Weights of a small image diffusion model.
Model: arch unet, activation gelu, widths [64, 128, 128].
Training: 11500 steps, batches of 192.
Data: trained on photos with spoken descriptions (Open Images, Localized Narratives), 50862 training examples, 43.4 epochs.
Rows from block 5 of a small image diffusion model, named by matrix and row number. Rows with one number belong to one channel. Each number is 500 + 25 x the weight over its row's rms, rounded and kept within 0 to 999. All counts start at 0. Numbers have three digits each.
After each channel's rows are labels from the 100 images, of 14976 (inputs lightly noised), where the channel reaches its highest value: "top examples" is what is common among them; "patch colour" is the nearest of a few named colours to the mean colour under the peak. Only what is clearly more common there than usual is listed. The data: photos with spoken descriptions (Open Images, Localized Narratives). In brackets: how many of the 100, against the usual share in percent.
# convs0: first 3x3 conv (model.mid.0.convs.0.weight, 128x128x3x3, each kernel summed), inputs 0-42
# convs1: second 3x3 conv (model.mid.0.convs.1.weight, 128x128x3x3, transposed, each kernel summed), outputs 0-42

convs0.111:500469518475462511499494490501463485464497490530512488445503462487513518501501477503476499488510517473483509512522454527495479458
convs1.111:544552485469501488491537502491477518455506544496464501507504498506479504496461463498503505515480499491495455557506491498517506520
top examples: text has "dark" (33 vs 2.3)
patch colour: black (100 vs 13.7)

convs0.80:544529487465498485507455465509445457517538501514516496481471509506487448482486523492453459520506474513494538543466503503495478480
convs1.80:496512530504466453507473468524528508517477490514507501428511543517505513498485489511496502519508495489541518526525460460478526442
top examples: text has "sitting" (33 vs 14.8)
patch colour: pink (29 vs 9.3)

convs0.85:552501498489471522530506515433491518475499496477497465458490507516495474498475429512484500468486539464483505524498484475532510471
convs1.85:525526528484496462494517481513498554498481545505534519489483515506510536484500517488504517524533503507502483538510503525529490494
top examples: text has "text" (32 vs 6.5); text has "white" (28 vs 11.7)
patch colour: white (85 vs 6.2)

convs0.82:540490445492482522507516480455541512463495498496494455468481495541488441496473484455480467479480482491499492519506491492518519474
convs1.82:557506558477513480487509474508499522502497501496533497531479488522504501482472523476517477530504506477503449505469538536518501547
top examples: text has "text" (32 vs 6.5)
patch colour: white (44 vs 6.2); pink (34 vs 9.3)

convs0.60:458503477510501490478522525440524518460465494489523509482457487471476485506479475440527497444482517507491506495491517473500496503
convs1.60:479470493486443512505484531473473489501520488474489501513490486478528534510502473517525542497493508435471497486498527524510481523
top examples: text has "sky" (77 vs 24.7); text has "buildings" (28 vs 10.9)
patch colour: white (51 vs 6.2); cyan (29 vs 1.1)

convs0.2:501485476506496523497499488560474488495509526530448464515522520511492501491483487424476472465493521494496490544494507515503511470
convs1.2:519517501501507496489492493523556495483506504482516468496490529505505486504511503487508477511523489503499473502486509514494460558
top examples: text has "lights" (26 vs 7.8)
patch colour: black (56 vs 13.7)

convs0.114:532501503479468509522496491493503491488520506466510517448496471531480471515491461457480483512510527466489513526518479508516502471
convs1.114:543537479490532505514552501503520535476482533480498481507523531487496502494457503485509503511505465491510456551527528504498491519
top examples: text has "dark" (29 vs 2.3); text has "lights" (27 vs 7.8)
patch colour: black (100 vs 13.7)

convs0.50:490467517478482521543498492482464476504544491482525498472511458468479517490495453488478545471535498469500468483493458514487498452
convs1.50:503545541463500506523490466503481518461516493482496472522537505502472485493499484468530482540488471548479492486518486485537490537
top examples: text has "dark" (29 vs 2.3)
patch colour: black (93 vs 13.7)

convs0.14:492502485489503511485515528503441496507546506476499515524509495465506540473521516533546502506496487504537480508491509498517526541
convs1.14:488506482535456500482467525506479490519484505505499493473532482483514519542475490504450491487474513467459508501518521507474500486
top examples: text has "sky" (58 vs 24.7)
patch colour: white (59 vs 6.2)

convs0.1:481450480510478496494489478511447474480486501499511505457488472506499499506472473474483526481498509462467514455501470498489482477
convs1.1:506501491469509545536515454460483497435512494480453524507510466483486528508508500491536461502505479501485489501556492508511514505
top examples: text has "dark" (35 vs 2.3)
patch colour: black (99 vs 13.7)

convs0.22:511463494448507474555530487532477481509537474510511486478502463527513522520475506535506525503530494515492500547472473492506496515
convs1.22:508540540479484527526468483482486528468503495504481482535559516500467482502485482443537510538501489525475491472511479504518488495
top examples: text has "dark" (25 vs 2.3)
patch colour: black (91 vs 13.7)

convs0.29:474512579506487514476497492493443481529472504511505507490506498463513533491523485553485519514494469507476520489495480560489501493
convs1.29:510501448507544533522508533496536521510509508514479545525507445527518513501510521472458517507515522507484529495496500459505467540
top examples: text has "sky" (68 vs 24.7); text has "buildings" (31 vs 10.9)
patch colour: blue (34 vs 0.7)

convs0.9:481473512520495499493508512460496531475474477478503492457481471539482530521488447505500537467506532485478496477487466511504501488
convs1.9:454472482499506489487486473500481467489493523516490495462508517521492503504469486510509482468475522507537514491525501544486537492
top examples: text has "sky" (78 vs 24.7); text has "trees" (68 vs 27.8); text has "grass" (33 vs 10); text has "plants" (32 vs 10.3)
patch colour: white (96 vs 6.2)

convs0.99:505540520520501500493503492460502467528474484438486470501507490546555511490511485515503510521487513483475509486487494492480498504
convs1.99:504509515507564507559489535527543504494490502499531527533471516520458497499515500497489541515493518482471511486497537490501497469
top examples: text has "sky" (76 vs 24.7); text has "trees" (73 vs 27.8)
patch colour: white (92 vs 6.2)

convs0.84:477459435489465491514466459455505456461504500533481495497503493540488461479499517463448441488487494442498481493495521511498495485
convs1.84:562483523501499501516485493519496528536485482463513510519508488507473478447519521488499560511521501496510478508484486490525491539
top examples: text has "text" (25 vs 6.5)
patch colour: white (36 vs 6.2); pink (27 vs 9.3)