config.yaml
model: "image diffusion model"
dataset: "photos with spoken descriptions (Open Images, Localized Narratives)"
train_examples: 50862
image_size: 32
horizontal_flip: true
conditioning: "none"
arch: "unet"
objective: "v"
cond_dim: 192
norm: "groupnorm"
hidden_act: "gelu"
weight_standardization: false
widths: [64, 128, 128]
blocks_per_level: 2
scale_shift_norm: false
attention: true
upsampling: "pixel_shuffle"
init: "torch_default"
residual_init: "scaled_by_depth"
optimizer: "soap"
beta2: 0.999
learning_rate: 0.0022
beta1: 0.9
shampoo_beta: 0.999
eps: 1e-08
precondition_frequency: 10
max_precond_dim: 512
merge_dims: true
one_sided: true
adamw_lr_other_params: 0.0012
max_grad_norm: 0.5
cautious_weight_decay: true
max_steps: 11500
batch_size: 192
epochs: 43.4
lr_schedule: "linear"
final_lr_fraction: 0.1
warmup_steps: 570
weight_decay: 0.1
adamw_weight_decay_other_params: 0.05
Rows from block 9 of a small image diffusion model, named by matrix and row number. Rows with one number belong to one channel. Each number is 128 + 24 x the weight over its row's rms, rounded and kept within 0 to 255. All counts start at 0. Numbers have three digits each.
After each channel's rows are labels from the 100 images, of 14976 (inputs lightly noised), where the channel reaches its highest value: "top examples" is what is common among them; "peak at" is the part of the image that holds the peak. Only what is clearly more common there than usual is listed. The data: photos with spoken descriptions (Open Images, Localized Narratives).
# convs0: first 3x3 conv (model.decb.0.1.convs.0.weight, 128x128x3x3, each kernel summed), inputs 64-127
# convs1: second 3x3 conv (model.decb.0.1.convs.1.weight, 128x128x3x3, transposed, each kernel summed), outputs 64-127

convs0.71:098111137136136138181113109087122121132121126109077104116127117111173141124127121083114109147115118135125117102131063135139111124136129098132125126165153122124104110134134151128094098097148094
convs1.71:165118105115152171136096137096123139132161087148117111110108116098128152101132101103153153122133167126073129165135126096129160114120159133138118140127126124164128140070129094100125113121111130
top examples: text has "sky"; text has "water"
peak at: middle right

convs0.86:097125139133118122101118111054117137098142123157094135128132159149005137138118126155138151139120116129139114116124069153134119115155130138164121121139151122132135140128152054119156132064135139
convs1.86:165130115089130112134145090140126139140084110134132122150150140158130138149155129132120100153098083094100106141127159123147104161159118180108136174094140107136111134144125130115126136161177115
top examples: text has "red"
peak at: bottom centre

convs0.126:061120127119109130150132103119110133152099118100096104114113129100168078104124148137162133150132147119127147091126102118089144134116150090126122134124115119135115117113111110108115162172094122
convs1.126:120143146126129124109132126127126068112130126096144169163117121132086148118121124105064098073092097134108111133146136137145155145142101158126110165097120153132153160153111128099117060124135088
top examples: text has "sky"
peak at: bottom centre

convs0.42:140103209116129161134096110127111113137076121102122119139123129101125151133126122119096124159138156105141133095107116115094124135120132131141105098110125134141123068105094159135095117109090144
convs1.42:160154065156088103115132130106040141157117157114144107115148122121149125136148114127132138109123127106141117131135136150132134090131155107162143152138078157149175117093167122138150117123109126
top examples: text has "grass"; text has "plants"
peak at: bottom left

convs0.22:117121105120143085105139114170126137113112111134102126145122137158072170144112143148132138119120150115129136139120164136122130110131125133108110120147131132087215089124158156126117113132063121
convs1.22:097120167117108146099138106124112132080153115093152140144120148127132085153112101142147122108138130134145153097119131128106164118120154110159123140157150143096094106127105088141123122129144157
top examples: text has "sky"
peak at: top right

convs0.90:240127128140108157144142140095138125143127131132129145127130102150140130143138104165134118136114143125120120139124133185137111157067119123158108140101148126139060122115128127136126136141182124
convs1.90:148133099083132112139121100127147137116104126143119126150123137132120141099147126116124155144077087131142106103093145091126097057137114124109141118165170162121093092151113133117163109153111142
top examples: text has "sky"
peak at: top centre

convs0.67:124084104122166112112140116137124163116124151138118139130134037115130189088127149140125137118120111142132129144140109145095116134100127149053136142130152093106107157141157120157161126099160125
convs1.67:124121116134143126110157102144139136095138113142125110061142111128174165164121091182117122111116094082066142112103081110126131079125150114137122183134146117137180133133108135111148166149138130
top examples: text has "sky"
peak at: top centre

convs0.16:081122171118107090120136128100122082171181122068127132115124142116142085125121112110113131136138107099137159102125097127135116140095137121145111135068098146132131110152122114150100138160098131
convs1.16:142128133176080139126101122141116130128128123152133100130144138103128150107115130166133133162152095142151108164102147127138142101125153144098144131152083159122159100128121129101138113115166141
top examples: text has "grass"
peak at: bottom centre

convs0.111:098137099135100104110127112070129129108150130094161157121146098119174060119123125124116118136142118125130111097121106113162130150135128101130133087093081114154107155127117098138117131112113128
convs1.111:119139118114113144139130123134169078090100107173104122063129198119124163142160119116150151119125122101096145140107110095136136112101124112116107151116107153120139078121150160147128098128124120
top examples: text has "trees"; text has "sky"; text has "grass"
peak at: middle left

convs0.87:132118089110099111100113107107106160139101160091114143076126112118090105111111131135125138088144094155097130128091110125105108134137118095112121110120111108111106127130097141122103127123119087
convs1.87:156142130116148136150119119128114143094145158071118144132138125133120151123166122111122132133160137141116148131134102121114114108193079142123137119146137126115146099112134102109146157118108145
top examples: text has "sky"; text has "trees"; text has "water"; text has "grass"
peak at: top centre; top right

convs0.7:151108143114140084109128121097129118151091121125144146142137141135150133128106126129098111135138106131141121119131145125108119098125134209117123124110179131136148081128125100152062140106000128
convs1.7:104097081149098136084134104128115092110121125074159103139134150074102108146136122140134114137102139137140168101129149151082141070145145114156109130119105127135083091103123093115099097111108180
top examples: text has "table"
peak at: bottom centre

convs0.1:125117132138108118190176126098146132106052132113169113134141147151102131119145134158136105109140127170149149123114129128122163118132125127077136150071139128163157098110121099151159113076109178
convs1.1:123153121178117135127129134162117099156108136082161151196134115107105129148148128143102137140111130112127090078170143157118108101133116190097133111118087096115100117125132145108151097132138136
top examples: text has "wall"; text has "holding"; text has "woman"; text has "man"
peak at: top centre

convs0.89:169161126132148080152154141103156138151094132138129135156133093156072124131122118139157107157142141108125118146133142108146112143126146129126140135157156116152109170183150118142165119101188136
convs1.89:135140176096158118095154143128160155145139134161120115151104111114113129100131152099160136119085105146129159083118137144135097115104084156129136129154100141149136115148133126102136158119103104
top examples: text has "sky"
peak at: top centre

convs0.62:144121117140150049156136122079135129126152101147122134124111081151096077160087141142119130132134116112126144128117095126131156145083120160061120138080148117089104147128142026116141136104112122
convs1.62:143111085087110136100133110136105126127138104154123079128122143107171106140144104131104134117109105098145102083132133130163107109137126170151103140102144111066112112129116057132094121120168100
top examples: text has "wall"; text has "man"; text has "wearing"
peak at: top centre; centre

convs0.57:101105085138114080129187127080141151136126137154102117133123055167092144166080123113120107111128134175133138118145095147109145112102129156163117124086149118110098147114139083132130139110131125
convs1.57:159103143085124126103116125138110133102167126128109124111097143111137143122184100145100100117139112142133119133117136116153107159142167167103145154123099107119111135098144061116095141094156082
top examples: text has "wall"; text has "man"; text has "woman"
peak at: top centre

convs0.5:118140189111131064123085118150107135191126137096109130134145169111123107200093115129103124152125114129147147128136117133117121155086152149161099138082085133141134135156135155153094141114138157
convs1.5:171128117133135146125099111099132182078167164140147116157101097126135180100184098139111137152147122174143132097131140144141161088174109123102155120116123108146123118101124097124120119113146155
top examples: text has "grass"; text has "ground"
peak at: bottom centre