A small image diffusion model, trained from scratch.
Training: soap at rate 0.0022, 11500 steps, batches of 192.
Rows from block 5 of a small image diffusion model, named by matrix and row number. Rows with one number belong to one channel. Each number is 128 + 32 x the weight over its row's rms, rounded and kept within 0 to 255. All counts start at 0. Numbers have three digits each.
After each channel's rows are labels from the 100 images, of 14976 (inputs lightly noised), where the channel reaches its highest value: "responds to" is what is common among them. Only what is clearly more common there than usual is listed. The data: photos with spoken descriptions (Open Images, Localized Narratives).
# convs0: first 3x3 conv (model.mid.0.convs.0.weight, 128x128x3x3, each kernel summed), inputs 86-127
# convs1: second 3x3 conv (model.mid.0.convs.1.weight, 128x128x3x3, transposed, each kernel summed), outputs 86-127

convs0.22:113120111156065107136184098136056149151131104125141160158157164178087114133146111155112108140135138124089113128095111086095189
convs1.22:140095127127169125130178198169137058120088143158121089073132149126081191061154097067125096114128175179128184128175105148077137
responds to: text has "dark"

convs0.50:191100110126157073118152080116154149131075110140086142113141130128095111123095121114154122106115096111106099118113185059114093
convs1.50:138183158109166123139176202115177063131080171130116114081118157144102179071129125126147113117120124159096136141162080087115199
responds to: text has "dark"

convs0.2:100089116139155098118112064087173146093106118105111102038125130146145112120110089128130120070089098113125138075132087058155138
convs1.2:131105162115123255090129075122108118122135054125120091168151162108143110207118126118127125096110150181120030110111141179103131
responds to: text has "lights"

convs0.60:092148122095050122116098132116145136112102066141176139068138138111138144114117107068136106174141144112140095155150167199137123
convs1.60:123192118129136068097104073120115170153094151137138219162144120146172047147147113088071114138165079142138132127181109053183104
responds to: text has "sky"; text has "buildings"

convs0.6:124183165110130110160153144142143122163179153145175137107157143148121171142115128073137073116148111139157118143203151172173152
convs1.6:100105108112099118090148110210122161106125103149102131158116161149156129139116089139121152154095103181100072162094139131112106
responds to: text has "man"; text has "woman"

convs0.88:142093125141154092117142124145095120111185128105062113099142094144198112151122151177134113114107102082113123077144210074190100
convs1.88:115080138131125187068182190099121117137192098121119061119117099095135159136108118119145143098089139135101247164119119158145156
responds to: text has "sky"; text has "water"

convs0.92:135071101183133123121124103145128140122128147108075084103146066161122074170133150164111100105117120109112160114100164029161137
convs1.92:142129151154169197081144149098121119104145072154077136177132116104130119125059130073137132132122181065066177147118096197154150
responds to: text has "sky"

convs0.14:126168150152126128128110113215160165170086147103128066142061148117125141176143145171136142132176128128145157054099100014162123
convs1.14:138195118132155077135123135149073103067126095126056183117173078130166088097167125111067157128124124113155156140166157132117088
responds to: text has "sky"

convs0.111:091105093155126074129173059079104116096025119122108135085139112145074073115141127120140098120097122073114118098129086130061127
convs1.111:175095105158107140131149055127136058058164113164125086136147059122185149127109170149150071073098135140121130130166130166089100
responds to: text has "dark"

convs0.85:086108100144079090110107073061156106090096118121132108117137164171109116143122104114129054118120170084139148117168109065130140
convs1.85:149128164144125104177151203089168149173100115153157111139113082089105149060101198135123192092153164118198184143150122196156111
responds to: text has "text"; text has "white"

convs0.9:146119132133102117131134046137094094128037088139149156068126123119164119103111117124136078153125132071122080148152182159081080
convs1.9:111098099104103107105159062114094074104131068132107143158145111106146105123089183143139065126176106069153142149117148118110105
responds to: text has "sky"; text has "trees"; text has "grass"; text has "plants"

convs0.99:095158120072104139106164051183060139138107127129121135124173066139192085142138118092116104165103148124108146189104108069104164
convs1.99:140082129101140143068117155053152109141176133141090120165144156120173166180150139180124140164120159129121067078120095186082083
responds to: text has "sky"; text has "trees"

convs0.29:082145113138159117118119110255150122109117119108092136228088085125070085107149139125154095112162124124110115153133161097132119
convs1.29:151131112107094095125183120091115124154120136169149136085151149175173148106162096152092116178140095134126070113174110129081182
responds to: text has "sky"; text has "buildings"

convs0.46:086201152086106076097085156115165122113104118107157131178107182111082124104139084117121125186188134068148153098170084151114094
convs1.46:117124132179148113170117081130099164117061177149112121137107064160145080153160160138092188108168111050125088149097123120138122
responds to: text has "sky"

convs0.114:096085112142152085104169038072097116085111113125100108066129112131115096116126116139122077123087152039119115133110111149067138
convs1.114:134106146115106208092141115146158071063146060121154101158134078126151157146092109147165106088109174103147132103168104169124163
responds to: text has "dark"; text has "lights"

convs0.84:087116136143119103165118102095101067109082168123098131103106088137178127131133157150122184109116100087124149106121163061154132
convs1.84:150039119123184137074159145110198159230169163174085133120108155127156142153124138151163169132098147140137167104130102105140106
responds to: text has "text"

convs0.1:136097091139158085136149060083106147131041105124109135066111110119090103084115120076120106124128109056111089190115155108031108
convs1.1:133181153170175080123149178153116080124136187103114124123115138115163160096216141123100072132139082114102063117171112167112135
responds to: text has "dark"

convs0.11:143187132156109134103097119175165113235129130099152122146179185134098181112088141161117117121145129123164090106134132167164089
convs1.11:024151189125158118137109123188080144103151085106069144139125144106171092144164101113129151148145109180132136115176116112160160
responds to: text has "sky"

convs0.80:155047122116101104110124131056073156127139178131078119142083076143106103153113149118127127104095118151092170167095146044128155
convs1.80:111117121120120141096160216087132146082208050171102121111159125089166135093107128155149119162161146084094220181116142170108102
responds to: text has "sitting"

convs0.82:146114109133102099099140055055138118093079118121137093084092140147124121139113089122094115141084170100152141064180094197121159
convs1.82:103085117125158203108180219129135158161176112142150115096097158136102134124113171117176116072159163205163146114149085179150103
responds to: text has "text"

convs0.100:155105128175098152106112090169141131184113100115142131220084114084059131102115138090145111126120071185095098195134151124114136
convs1.100:098198144147132113091130066121117164152093143109168185153117167160155089167161078092119114178126106103127118080138114074112103
responds to: text has "sky"; text has "trees"; text has "buildings"; text has "water"